Rows from block 4 of a small masked image model, named by matrix and row number. Rows with one number within an expert belong to one neuron, the router's apart. Each number is 128 + 32 x the weight over its row's rms, rounded and kept within 0 to 255. All counts start at 0. Numbers have three digits each.
Before each expert's rows are labels from the 100 images, of 14976, where the router gives the expert most weight on average: "strongest on" is what is common among them; "colour at peak" is the nearest of a few named colours to the mean colour under the peak. Only what is clearly more common there than usual is listed. The data: stained colorectal tissue patches (NCT-CRC-HE-100K). In brackets: how many of the 100, against the usual share in percent.
# router: router (model.blocks.4.mlp.router.weight, 16x160, trained with AdamW), inputs 0-53
# gate: expert gate (model.blocks.4.mlp.gate, 16x160x160), inputs 0-53
# up: expert up (model.blocks.4.mlp.up, 16x160x160), inputs 0-53
# down: expert down (model.blocks.4.mlp.down, 16x160x160, transposed), outputs 0-53

# expert 1
strongest on: tissue: mucus (42 vs 9); tissue: cancer-associated stroma (39 vs 10.7)
colour at peak: pink (70 vs 39.8)
router.1:131121152140148146188112144147102165106114136149152149136075112133162137129106152130125162130123176134068120097080164060167115095142174121130137140138108155104139
gate.0:105188127135164111127148074139160106159140063141084168103097116106128081089098128171104127145151169072197132139136099129145151179079204086183149171134130121178114
up.0:102092129166132080061115138123125191054068116134211155158170126147187136193182160109154194101116143159048132112116149122169153100127056089138152100065119108140153
down.0:159104145126157119156139124089173110051081149098184137157145114167149138109141125102088153100095166129082133126123160178120164131140037158077138106077122084103169
gate.1:139155125138151134086116127172086134138123132133171123088083104093098116182085131096137120198145148132106100098131181086057177122168157122085105169095169175095149
up.1:136083113185105125121124156140151168140103221110102112124117162066131088186047095111126127133187117105086154135054127113053136071160130137090107196089160228106109
down.1:155118118141153143142091145105075153195147149126095110149114086101123149093163147098145095120087181130126083067140124120156104124174180182188150102064058086134105

# expert 9
strongest on: tissue: cancer-associated stroma (46 vs 10.7); tissue: smooth muscle (34 vs 13.4)
colour at peak: pink (98 vs 39.8)
router.9:153098084121140111177099131185095175121206117051163159127124100109168132181139162145150132092124141117130110094067089086160066118133130113163125136099141178176133
gate.0:142120096117073187134110071117142165128159125165092103120157118166184223145184086184126093140089128169170114116104124186115156131127149102175151125105075061149098
up.0:098103079108100098101097147115207131150125108116085091183198125151160128088162126131117157115079132173157152112108122110103124115156147133199131169130110174147087
down.0:119159145102176183027135137152149141082136161155146103153101104132104163106137126121130092173073123189144079118096146172104128065145069155097193127126052143103168
gate.1:146110148160126089121116100187111078118169171132145107143137123148164105151111144119132132122079081108140169120177184129055170095144082133082116099155100172105095
up.1:118161135161096127096167138167108179104104147139117135136108113088069139136133144126086155184125097178115137217137093152061114166187114154184136144145121170107157
down.1:084103132151085112102174099152112087145137135129192122129101141138135109127173145060079125071114152103162197165093074181165210099203124144094095153119109125141065

# expert 15
strongest on: tissue: smooth muscle (78 vs 13.4)
colour at peak: pink (90 vs 39.8)
router.15:124157106122117064155138065117155155127127160164107115128193097177090060082096116153187133131095124139180103145152154165105178178119144090136151096092135082130190
gate.0:075092171107098116175152096108150116186077136120100180188172115119107089050095160088125105153143078135142107146165150098130156094103132054186126167088101098118160
up.0:169159087164123146107145136152072173079159111131128065084054139155180126207155125123147167110100161125143119128108127136125166120144128178135107115149186160156150
down.0:175115168131136165093073067143096125087181154137155174133098175137139125105132161139107195132153108091153128137148096126142180119112160134190112128149132065144104
gate.1:078123096159139104164186116092135191139123131163138124167187130115186094199062053130103066156140119154150114179122167135173128144140128078160146106183164126110146
up.1:142118172137079091184118097120170071157145178107182120089106134125188119096135139128125147095124140122184195146139119110073070135116121125158078045169089106113149
down.1:146161154121086088121111152133136194062134101123156120142150163102159102250082107120099117090120138160152215190145160139152110085100164136130155077181111107160114

# expert 11
strongest on: tissue: cancer-associated stroma (46 vs 10.7); tissue: smooth muscle (43 vs 13.4)
colour at peak: pink (94 vs 39.8)
router.11:120120103106114112147079152176117153142130118160162175115124090160170124147113135159105161185115168127124160083117191076135086107092078121140075140145151122179147
gate.0:198053106142055150139057092137106112115129093192083137154178162145111128120124129106048114136142117117132143106125113161116079079158130120074134118145221110136115
up.0:072173124123173116123193154142129129118137139069134133096112080091153123191170141124188131135106128154131128165133138079142167126080147127158114172120022142130151
down.0:095117128142107121187076104190111158124139051159114149142161114178138130118136143145109146164109148108144121143129133137128112163148159147141095153117144135116171
gate.1:111169118133118066104127118118127097133093130175064121127160074122117115117129124129118162082113117185162109061141116135059074176103110183120153115145173052067176
up.1:118177147106100110102101124097141104151109112186094123109142085154088131112114111116105110086116109156139093048136124107099081205127116169107132147166209076106182
down.1:140162169070118110084102137075107112169178116154052089111123118162093140150122127138107137086171142138115086140166109109163126133176124184041161176143101104112143

# expert 14
strongest on: tissue: mucus (62 vs 9)
colour at peak: white (74 vs 24.7)
router.14:144136102153139144133117173187099120130169088139130165127078152147174156158131149112176148194157208129085156082106098107151125071142057109150092154126105132090151
gate.0:105093157088113142100076126125135096154127121184136141127114095194115131116137101163096059136166187129114127132125142127118139136133107170189170154100106115076153
up.0:130104157116145157116156130165097154148136097156083183159070123183096119107149122175101091126192173114067137087152154143126158135113100163154173136096105139110182
down.0:158120118158097122104128106086176206188142102174112152155098137123159100182110121144164005143142190095180152140146128185092160137068127144110136116133103124137110
gate.1:157164140194060158151127118118112172155120108128126145139121140155150163152155186153169114147116144115135156155123111127149089149115187105132116083090145138151087
up.1:055134092115156150100071126093166130122130119135170109130111138195103152021094121135129068117109126119129162063116163133176104192122115129157137153151158129113140
down.1:141165155107105128107177103090148074121150183134188146153133150087174129109196157069119094202072140141135117072155124190088083179203167164106140158171165122135148

# expert 3
strongest on: tissue: lymphocytes (100 vs 11.2)
colour at peak: grey (78 vs 22.7)
router.3:145103090158157042172067123206097131131161143088082130193141064168166169106096111097129143145090110120088169132108155093136175085177132185145117165087099151181124
gate.0:150124189166154182094166125131160141189143163156137104151090231082146127076127103098173123107193199147112103156113177117138135101113096093137146172128090085123107
up.0:145114137088119091149206145149096094095135072095124131107118133150157147125091085082105137132128103101136105154113164132127180182106177162159086102112155095104128
down.0:136136125076110138093126113125182086158177103177123133083095144143128153142181060155188116102169131123150152116148166123127068108136164071083154153084108177117141
gate.1:107128069180036125081123135149124108110118127118194098145083090135106152162177170113115108096082143114166198091168129150125112147128086219107177096133123169124090
up.1:163106064072074149053152100136160168130163076124039135171138073153139163149113119160168157166121126127134136124190116178121114172160088205093173164078171170121160
down.1:066104159111088138127103102078135120103117131153092168107120111062146161131216128155165086156077126184093162108180117163097059122133154133167114131152081134092150

# expert 7
strongest on: tissue: smooth muscle (65 vs 13.4)
colour at peak: grey (60 vs 22.7)
router.7:140150148143112155122058132175124095098162099118152122087122082118167121171119167116137165153142179111154113086079121129166109057106068146151134134111081167095113
gate.0:044102110145105189139132110107175126166119161148089122073134189098105099132115138124121090153107103159165150111105172135171057173164154132162139071087068141105064
up.0:148166135085093144167127095159169103130176126131132116148134221066104123128131159134100126109146179128137155139146106138084127152114040180137165171130189132122137
down.0:154137148198136092063109155181158185125128170108126125106139095076105167100143194125106078170042132078119134132102147234171121150101121123136126120158080089141120
gate.1:103179156079090155125088081086132097178114140134140150132103173084095134149111107119179131101128144117181101128192086154130096158094153141128117180133125119163099
up.1:105173157090040121149104091130096126165070145089131153157093111084157151125137093133150061123067166089165149106151125166116126087053166163090112138168098102144103
down.1:100204077109102081129141106188126108119144135117203138149105093114186138153157081140122146146157130194098107060122097118061134125127157093080166177125168120097163

# expert 10
strongest on: tissue: smooth muscle (56 vs 13.4); tissue: cancer-associated stroma (43 vs 10.7)
colour at peak: pink (94 vs 39.8)
router.10:128151101097139140170105126191094146106175136171156179112111115157193126142110146131147134102074149148153106102110110117147075122158134107142153151145130135124162
gate.0:168175105166042161111064181171124094125169180133068132130188126095117184130099093076128148141179110141151051157176070149098137140051118115143136091142123167119106
up.0:118128118104149142148094145097196176110176072078137149152127102163100080120141121141142151108114104162126117182130052132078160100169078113097182167163176085104122
down.0:137139144122180142135141148113069188112071112089153123124156066161120094162139125127136074141196144184129122131100069146141134111182141163183178073119151157100095
gate.1:125154158165132135128100079126106123116162096159151179148169130151185075050087113096173159121084127163186092127174132158083116095156101168125145100109085028163150
up.1:145184133173195097118163093107062154118140060166090155146156156124144082085057053106109154140079137148159091145174166130079121099184136145114128167068083032180143
down.1:127119097136197143115073104181180100135134031122070112151148093133113129110122136071138169110165142092113143063140111138110101121144129131228111112188115137156118

# expert 4
strongest on: tissue: smooth muscle (67 vs 13.4)
colour at peak: brown (33 vs 11.2)
router.4:143113072124121106158098145177090139132160136164156158108094133165158128160141124154099143162090124134055112076096148113157096136111132122109145141109107163172153
gate.0:048143100102149165108136149164175141081145159200148142177112078118135136123142128155089159155130077134207171083148106126163159136093079100179148143166094164153109
up.0:115142126185135131136154122135065109168120171073153163078158091115112110116124115092102112107109108120166167155130127084107136123157182104125073124167175192166140
down.0:061084074126165131113108136125138092185141107099147180126067139106128103156143086114145145096096079110148138113105135112159095138130154102133141170166089158162065
gate.1:158162090155112094129173172085145149154134074128147061110120086144149170094113123185081074124192136171166194144118120144138135090137106150139111085066085120104095
up.1:133106152087160173090127113114104142095125162117160140140125242092104146186123108088081138129106126126093104105160115169095131146129147138079169133134111035136159
down.1:130116133127124140125198167084114108083087158143120172057097107086132195145182148136104130153077108181112166088138105152094095127114123123128080172096125106136149

# expert 2
strongest on: tissue: smooth muscle (55 vs 13.4)
colour at peak: grey (48 vs 22.7); brown (35 vs 11.2)
router.2:116102144162081088109121143165099149135157078142103127097051122161091132076069195187130104081138110156147130160148178093176111057150106164120166107155115177091070
gate.0:105119180048165105171150141126180066161120132152137127078098110117104083155155092096139099120113137115162092173110157109129144129096099154131024165090137130138205
up.0:171131128117105156156069094100170128149156104164107191123163086187090194111145129121091100173150102139176103157149084105135154123093124150099106131177091127087118
down.0:110122131125136178120111125100133103115188095122146108118043101044162095114052147142144166142104135111123160094189121103120175092125157160182082124122110181112114
gate.1:049095113118169084073131124173103167143096169149108172121112130101120162074085140140066086108149121156144123128160107072138124202160177123108163070177063128112108
up.1:069079137139132117137106127116145126166109102138101176100127154075089178085142158156076094141123129200126103168102129129168124150145169126099127099124086121128136
down.1:204108120123160094122105127072151140078145090134048143161128144131134160111102115151116106122158114204100114117113159182098155140134084181170142126123110087121140

# expert 5
strongest on: tissue: cancer-associated stroma (44 vs 10.7); tissue: smooth muscle (40 vs 13.4)
colour at peak: pink (87 vs 39.8)
router.5:123121062120138117169085133202097139128098128145156184117086134157163119149138170161142158105124158120051118088104165095172124124129162131147078124118114154210165
gate.0:114121182096170151138095156099108130163132136140122155147206130176169132093136092119141124095103145195150118160189099179161137068125112131185109145140079160144102
up.0:151160103126167093154115084144136121086102119168143141122149093169184065120170138096112158072163149208086100182164136087119137176097142116160126127122139081124108
down.0:166102122089148106090169109075134074134078089200164092153107138147173134143146152151180116093147160140111110179107134088110138094099122142133119145097093107092051
gate.1:137113115106140108155142134112095142103092144073143092137139130154080115131115131132075131124143146109117183112065085164057105160135170078123142196130150103161146
up.1:099123157088150114090123145070128122099109143163126111180098060101083120140081073081180171163176128141125123066077102160103105144161124075107113141156139151159157
down.1:107086141114185107140094149082168077154202167177099128122086122135105116110114128109108137134159081138112095193115104104150159150094104167109157159088162171139144

# expert 0
strongest on: tissue: tumour epithelium (38 vs 15)
colour at peak: brown (52 vs 11.2)
router.0:088182145114116158114105104162107155134146133141126106111114092187194183093136100090162120157106156146106130158122095125072134031142101137158120131125133149125127
gate.0:159125178170155159096089119096108067130139137133129133181131136106110132105156114070168155142147131129134140176157090078085100137145140133104158078120135119068167
up.0:161169120084161184097105157123121137154131120069146130155112104107138107132126126116184168108161151069119095189061102140098142137058079114125126123154106127183110
down.0:171101163129125148134105176110105059126134136095183102178097079125175046139103180144134133124090161124118100124093087128128151160115139120178144144141108181128186
gate.1:104165095102198136084158155164180105108108099145181154139139081078114069202095138152088105115106153140153144082118136135100133124109209166100156103145069141155098
up.1:090117153140082077166155049126082139079150110100056128117167105113149194152165131125131130191157152155118127141115135110170148157108151112166132134175214124087095
down.1:052069185175161187099110099146117116147161069120117126155096130111120129075110206138153191152103179070162140150092147116087142063177114140106084134121103078085155