From a checkpoint of a small masked image model.
Training: muon at rate 0.016, 12600 steps.
Rows from block 4 of a small masked image model, named by matrix and row number. Rows with one number within an expert belong to one neuron, the router's apart. Each number is 200 + 30 x the weight over its row's rms, rounded and kept within 0 to 999. All counts start at 0.
Before each expert's rows are labels from the 100 images, of 14976, where the router gives the expert most weight on average: "responds to" is what is common among them; "colour at peak" is the nearest of a few named colours to the mean colour under the peak. Only what is clearly more common there than usual is listed. The data: stained colorectal tissue patches (NCT-CRC-HE-100K). In brackets: how many of the 100, against the usual share in percent.
# router: router (model.blocks.4.mlp.router.weight, 16x160, trained with AdamW), inputs 54-107
# gate: expert gate (model.blocks.4.mlp.gate, 16x160x160), inputs 54-107
# up: expert up (model.blocks.4.mlp.up, 16x160x160), inputs 54-107
# down: expert down (model.blocks.4.mlp.down, 16x160x160, transposed), outputs 54-107

# expert 1
responds to: tissue: mucus (42 vs 9); tissue: cancer-associated stroma (39 vs 10.7)
colour at peak: pink (70 vs 39.8)
router.1,202,169,227,219,193,188,213,198,261,166,193,219,205,232,166,196,168,236,266,233,225,178,197,186,184,168,184,217,134,203,214,246,172,249,255,212,214,263,162,148,120,213,164,202,187,173,227,241,211,225,175,191,194,205
gate.0,204,219,209,178,216,193,186,224,144,218,203,162,212,252,175,189,198,210,193,219,200,181,193,223,183,174,187,237,209,184,228,126,169,176,264,176,209,202,147,213,225,255,188,164,199,171,171,191,194,194,205,183,152,226
up.0,151,241,229,158,174,236,246,142,222,216,223,224,194,196,221,168,225,205,157,164,219,198,173,202,199,195,183,213,154,218,135,207,230,214,159,203,206,212,185,235,229,202,210,220,202,237,233,215,158,178,232,167,205,177
down.0,183,233,208,200,160,223,230,210,209,198,187,221,171,199,204,198,247,192,163,199,256,189,157,146,198,237,178,263,191,229,183,247,242,244,204,186,200,281,161,206,177,230,232,234,203,204,190,172,171,180,196,133,228,216

# expert 5
responds to: tissue: cancer-associated stroma (44 vs 10.7); tissue: smooth muscle (40 vs 13.4)
colour at peak: pink (87 vs 39.8)
router.5,191,162,181,203,177,224,191,207,261,175,201,189,235,187,163,179,178,210,226,242,182,151,205,241,194,171,189,246,159,211,202,226,172,249,236,206,215,230,160,207,188,216,167,196,138,189,234,210,238,215,217,257,226,195
gate.0,259,183,231,218,242,188,212,235,201,197,256,259,204,263,166,187,188,227,193,202,177,190,204,196,230,198,229,240,211,179,219,194,208,215,173,170,177,213,226,147,203,159,201,236,215,239,186,224,231,198,234,207,156,225
up.0,209,243,209,204,180,178,213,225,193,191,220,220,237,168,181,192,184,204,253,164,203,181,178,143,213,247,200,212,176,231,161,180,273,230,228,208,195,247,153,192,166,159,177,236,234,195,185,193,243,208,214,198,184,171
down.0,188,174,181,199,216,203,109,224,188,189,236,220,230,151,198,199,209,206,236,194,202,229,163,183,166,204,166,245,225,218,160,191,261,176,186,232,191,251,171,210,161,168,222,272,246,247,214,203,198,177,209,133,193,209

# expert 7
responds to: tissue: smooth muscle (65 vs 13.4)
colour at peak: grey (60 vs 22.7)
router.7,229,218,198,172,193,234,208,233,207,218,177,219,167,193,200,186,145,199,247,237,193,187,231,191,226,156,205,222,187,221,224,233,214,245,195,207,175,226,170,167,214,213,194,251,214,220,238,180,275,228,211,246,201,189
gate.0,211,178,234,191,191,228,146,181,230,184,240,218,196,161,204,195,136,204,207,158,186,194,202,207,206,140,237,188,156,210,191,196,167,218,191,189,169,228,223,195,234,223,184,202,225,212,181,239,176,174,212,264,210,181
up.0,217,203,186,177,201,179,148,213,214,192,216,248,173,242,187,165,187,213,191,172,211,231,229,116,199,183,212,194,227,182,186,161,191,242,209,205,204,201,196,179,189,210,171,191,231,253,261,252,190,165,185,170,170,212
down.0,209,207,252,165,209,210,182,246,151,184,211,175,186,220,140,222,230,188,226,209,185,230,225,157,225,238,245,193,196,213,200,257,189,223,232,186,224,213,174,197,204,166,188,212,183,193,169,194,270,175,181,193,158,175

# expert 0
responds to: tissue: tumour epithelium (38 vs 15)
colour at peak: brown (52 vs 11.2)
router.0,214,161,175,156,253,214,181,158,209,229,192,193,194,216,222,219,194,225,227,163,215,221,207,212,237,155,215,207,130,220,211,208,205,172,246,174,203,243,254,198,238,217,160,164,210,161,216,220,235,238,212,153,129,153
gate.0,200,170,206,197,143,189,151,250,267,173,225,217,175,189,194,137,189,207,193,178,239,193,249,201,199,241,214,191,214,259,183,161,270,201,245,190,205,148,211,179,206,135,175,201,209,273,199,250,244,208,205,155,205,193
up.0,223,258,190,180,177,192,175,204,190,171,197,168,212,204,198,181,216,177,215,273,195,167,195,151,208,184,215,210,245,296,161,221,211,222,250,208,233,228,215,181,194,219,196,172,190,199,203,221,254,200,185,146,189,170
down.0,183,197,181,202,220,216,217,156,220,208,177,188,213,246,185,201,210,231,204,191,191,171,162,185,189,189,245,258,239,209,288,190,154,248,184,171,239,173,154,194,189,194,208,240,188,183,102,197,214,200,169,191,177,218

# expert 10
responds to: tissue: smooth muscle (56 vs 13.4); tissue: cancer-associated stroma (43 vs 10.7)
colour at peak: pink (94 vs 39.8)
router.10,273,167,208,254,231,218,249,212,213,182,202,225,242,217,175,210,195,203,178,199,211,235,207,240,238,166,180,245,178,220,193,265,174,157,216,210,215,252,244,279,172,189,171,175,238,175,248,235,245,214,211,219,223,190
gate.0,199,175,210,212,242,194,205,236,251,232,201,140,212,200,181,146,166,194,145,241,169,176,184,158,240,207,211,215,214,205,228,182,179,228,235,184,196,174,215,176,211,181,217,188,186,214,211,214,191,170,178,140,157,207
up.0,214,214,164,261,192,159,199,211,173,199,201,174,191,193,200,212,222,212,254,218,182,199,207,192,193,169,205,208,121,194,211,233,207,193,157,225,206,211,191,186,154,173,221,200,178,271,173,232,216,220,209,146,186,222
down.0,174,208,142,209,238,204,170,199,227,195,189,237,167,232,196,140,239,189,239,234,175,197,243,253,220,221,191,198,231,193,233,211,186,184,244,171,226,200,186,168,222,190,163,267,200,251,201,206,204,156,181,181,197,213

# expert 4
responds to: tissue: smooth muscle (67 vs 13.4)
colour at peak: brown (33 vs 11.2)
router.4,185,158,169,202,142,233,227,241,233,174,193,165,186,174,158,185,158,171,190,199,212,234,170,200,197,153,168,223,150,189,176,249,190,157,224,187,151,214,196,246,146,193,181,202,184,154,216,243,235,238,249,242,195,169
gate.0,184,172,200,159,238,180,189,193,184,194,167,150,177,245,217,235,187,218,151,209,139,232,191,218,197,250,203,206,198,154,271,191,232,132,171,252,237,211,201,215,222,163,197,210,195,232,231,255,199,159,199,180,227,225
up.0,177,218,171,188,202,191,234,199,193,173,202,237,162,222,226,181,186,212,185,123,227,152,190,222,145,214,184,207,180,213,153,238,205,207,220,219,202,217,188,230,196,234,217,208,186,190,187,136,191,154,147,205,221,186
down.0,233,234,158,157,210,176,240,179,209,158,211,191,176,221,201,188,186,234,227,176,175,165,255,209,236,164,178,173,183,184,217,247,205,179,227,185,215,190,192,199,222,228,179,192,203,267,250,166,197,232,167,216,213,198

# expert 15
responds to: tissue: smooth muscle (78 vs 13.4)
colour at peak: pink (90 vs 39.8)
router.15,183,201,242,216,237,220,181,195,231,226,204,198,150,228,205,184,261,195,208,225,223,221,196,170,158,223,233,130,212,191,166,149,229,172,141,223,205,198,163,168,185,179,182,178,184,198,162,214,113,241,175,187,183,266
gate.0,205,192,192,150,190,196,225,154,219,202,210,208,160,174,240,223,221,236,177,135,212,182,243,169,214,257,195,200,205,196,238,246,196,228,196,194,238,196,195,189,198,201,272,182,176,225,231,174,186,232,192,204,112,188
up.0,212,239,216,213,208,231,183,204,178,194,150,196,257,214,162,200,177,135,190,267,181,214,181,248,196,189,178,146,183,214,176,128,184,167,175,190,202,211,179,202,214,176,172,240,210,165,158,258,243,180,215,219,236,176
down.0,157,244,201,159,192,235,173,208,185,170,208,189,196,181,199,192,196,206,230,207,204,159,200,210,157,245,207,180,235,148,160,191,183,195,202,203,188,198,187,196,175,270,223,207,167,191,123,169,161,244,233,132,195,215

# expert 2
responds to: tissue: smooth muscle (55 vs 13.4)
colour at peak: grey (48 vs 22.7); brown (35 vs 11.2)
router.2,211,180,151,185,225,186,200,175,179,191,167,188,204,241,230,198,203,229,219,213,169,231,113,189,261,220,232,241,202,190,216,215,170,235,215,184,210,188,220,207,240,234,274,202,187,166,220,162,217,240,209,201,189,194
gate.0,172,193,178,176,220,212,211,177,230,170,145,219,221,181,244,189,158,168,169,197,195,220,251,221,213,166,179,177,186,229,196,212,203,131,199,197,194,218,254,150,205,131,185,188,164,206,179,246,202,255,205,198,212,201
up.0,178,175,186,213,189,170,221,163,175,191,192,201,210,214,277,241,258,161,240,248,246,147,245,239,216,214,205,163,194,153,218,189,185,178,208,219,197,224,216,205,244,259,218,207,214,161,165,210,190,199,142,178,182,200
down.0,205,197,223,179,249,235,185,207,199,231,211,210,248,239,202,198,182,168,180,223,187,267,197,222,147,193,146,211,191,222,189,186,211,173,172,176,184,187,190,187,245,186,198,194,231,221,183,240,191,212,199,177,191,235

# expert 14
responds to: tissue: mucus (62 vs 9)
colour at peak: white (74 vs 24.7)
router.14,228,206,241,147,194,184,228,208,213,236,223,225,144,210,181,219,151,189,201,238,159,185,212,184,212,193,189,224,179,165,215,245,193,205,225,184,182,220,234,241,235,189,163,239,171,170,249,226,238,222,216,198,198,161
gate.0,200,203,207,204,226,170,238,156,177,152,179,222,177,222,172,203,189,199,207,181,219,249,184,198,212,228,167,244,250,126,222,226,241,238,149,200,187,216,181,223,252,206,203,198,186,221,252,257,237,232,147,166,215,166
up.0,209,196,217,186,224,170,238,206,171,192,134,211,158,196,139,200,210,159,186,189,191,203,215,180,192,250,190,234,269,158,210,218,221,226,112,239,203,203,179,188,195,185,216,192,238,223,238,232,197,199,160,180,202,178
down.0,185,223,183,187,209,219,209,163,215,153,137,216,216,190,198,179,158,212,165,203,160,189,216,199,215,231,240,152,248,187,205,190,179,218,187,209,192,245,203,167,205,187,162,163,233,162,218,202,187,227,131,198,178,194

# expert 9
responds to: tissue: cancer-associated stroma (46 vs 10.7); tissue: smooth muscle (34 vs 13.4)
colour at peak: pink (98 vs 39.8)
router.9,194,164,200,181,211,227,216,214,241,176,219,204,236,219,178,212,171,184,213,249,197,237,209,209,190,189,174,231,135,195,175,238,140,234,218,195,198,221,247,195,109,205,190,219,257,140,209,183,223,210,208,204,189,202
gate.0,212,221,227,228,199,162,184,233,220,244,239,194,193,163,170,219,166,199,170,200,228,155,160,175,172,211,174,179,181,188,189,211,159,202,171,202,198,261,195,209,243,174,210,175,232,175,181,215,199,176,168,170,147,226
up.0,142,200,223,194,218,211,191,222,215,236,166,198,162,181,215,215,257,156,182,189,195,225,222,170,208,177,211,230,246,164,203,224,226,206,165,255,219,217,189,201,157,191,222,223,181,195,255,204,120,220,156,179,259,162
down.0,173,209,225,199,223,270,205,212,223,248,186,200,187,209,233,170,158,230,197,269,194,229,198,213,161,138,187,226,193,241,204,210,166,223,183,171,194,189,195,181,200,195,194,140,169,196,158,175,192,210,205,143,170,157

# expert 3
responds to: tissue: lymphocytes (100 vs 11.2)
colour at peak: grey (78 vs 22.7)
router.3,227,206,226,183,222,233,212,182,158,208,244,227,193,258,211,225,242,238,162,148,158,193,187,214,209,224,176,191,190,211,198,212,162,188,235,219,168,193,225,178,222,220,244,184,148,154,177,215,211,202,227,209,255,208
gate.0,176,155,208,176,208,169,203,250,241,168,151,211,171,186,221,225,179,237,177,181,170,213,175,207,193,210,206,202,181,247,199,163,159,142,246,225,193,230,211,200,208,217,147,162,267,193,203,206,202,214,168,188,228,130
up.0,160,220,180,158,167,231,234,214,172,276,161,222,197,166,228,197,183,217,178,222,229,257,265,222,230,224,211,192,197,200,215,228,240,214,202,209,202,179,180,210,192,199,245,206,175,149,197,249,163,178,194,179,127,181
down.0,180,169,222,173,219,173,160,179,240,149,163,217,179,140,244,179,122,220,240,216,214,224,169,239,221,174,202,141,221,224,197,151,186,170,210,213,203,257,195,211,226,196,168,185,209,188,245,199,240,201,173,181,178,174

# expert 11
responds to: tissue: cancer-associated stroma (46 vs 10.7); tissue: smooth muscle (43 vs 13.4)
colour at peak: pink (94 vs 39.8)
router.11,269,194,195,193,169,219,219,224,231,186,216,191,214,220,152,194,172,188,276,209,226,169,209,197,189,164,188,215,136,184,196,250,175,202,248,192,170,249,204,174,189,188,179,195,145,183,196,217,240,210,231,214,176,186
gate.0,177,174,172,194,241,237,171,172,167,169,158,208,175,210,182,188,223,241,235,218,179,175,247,185,206,183,213,205,262,255,221,157,212,235,240,183,225,218,194,188,185,184,194,181,182,168,200,233,214,189,201,230,207,186
up.0,208,185,214,186,169,195,249,248,243,217,213,150,215,203,210,215,213,201,155,196,249,229,176,219,197,240,180,215,141,123,173,246,211,188,199,170,183,135,224,225,217,220,206,208,198,233,197,184,182,226,216,164,191,211
down.0,236,242,187,220,195,254,227,198,210,170,222,195,217,207,171,183,150,185,236,213,197,141,228,189,139,195,218,150,199,171,190,245,188,193,181,175,229,153,112,156,190,140,192,216,172,223,198,227,179,214,176,242,193,268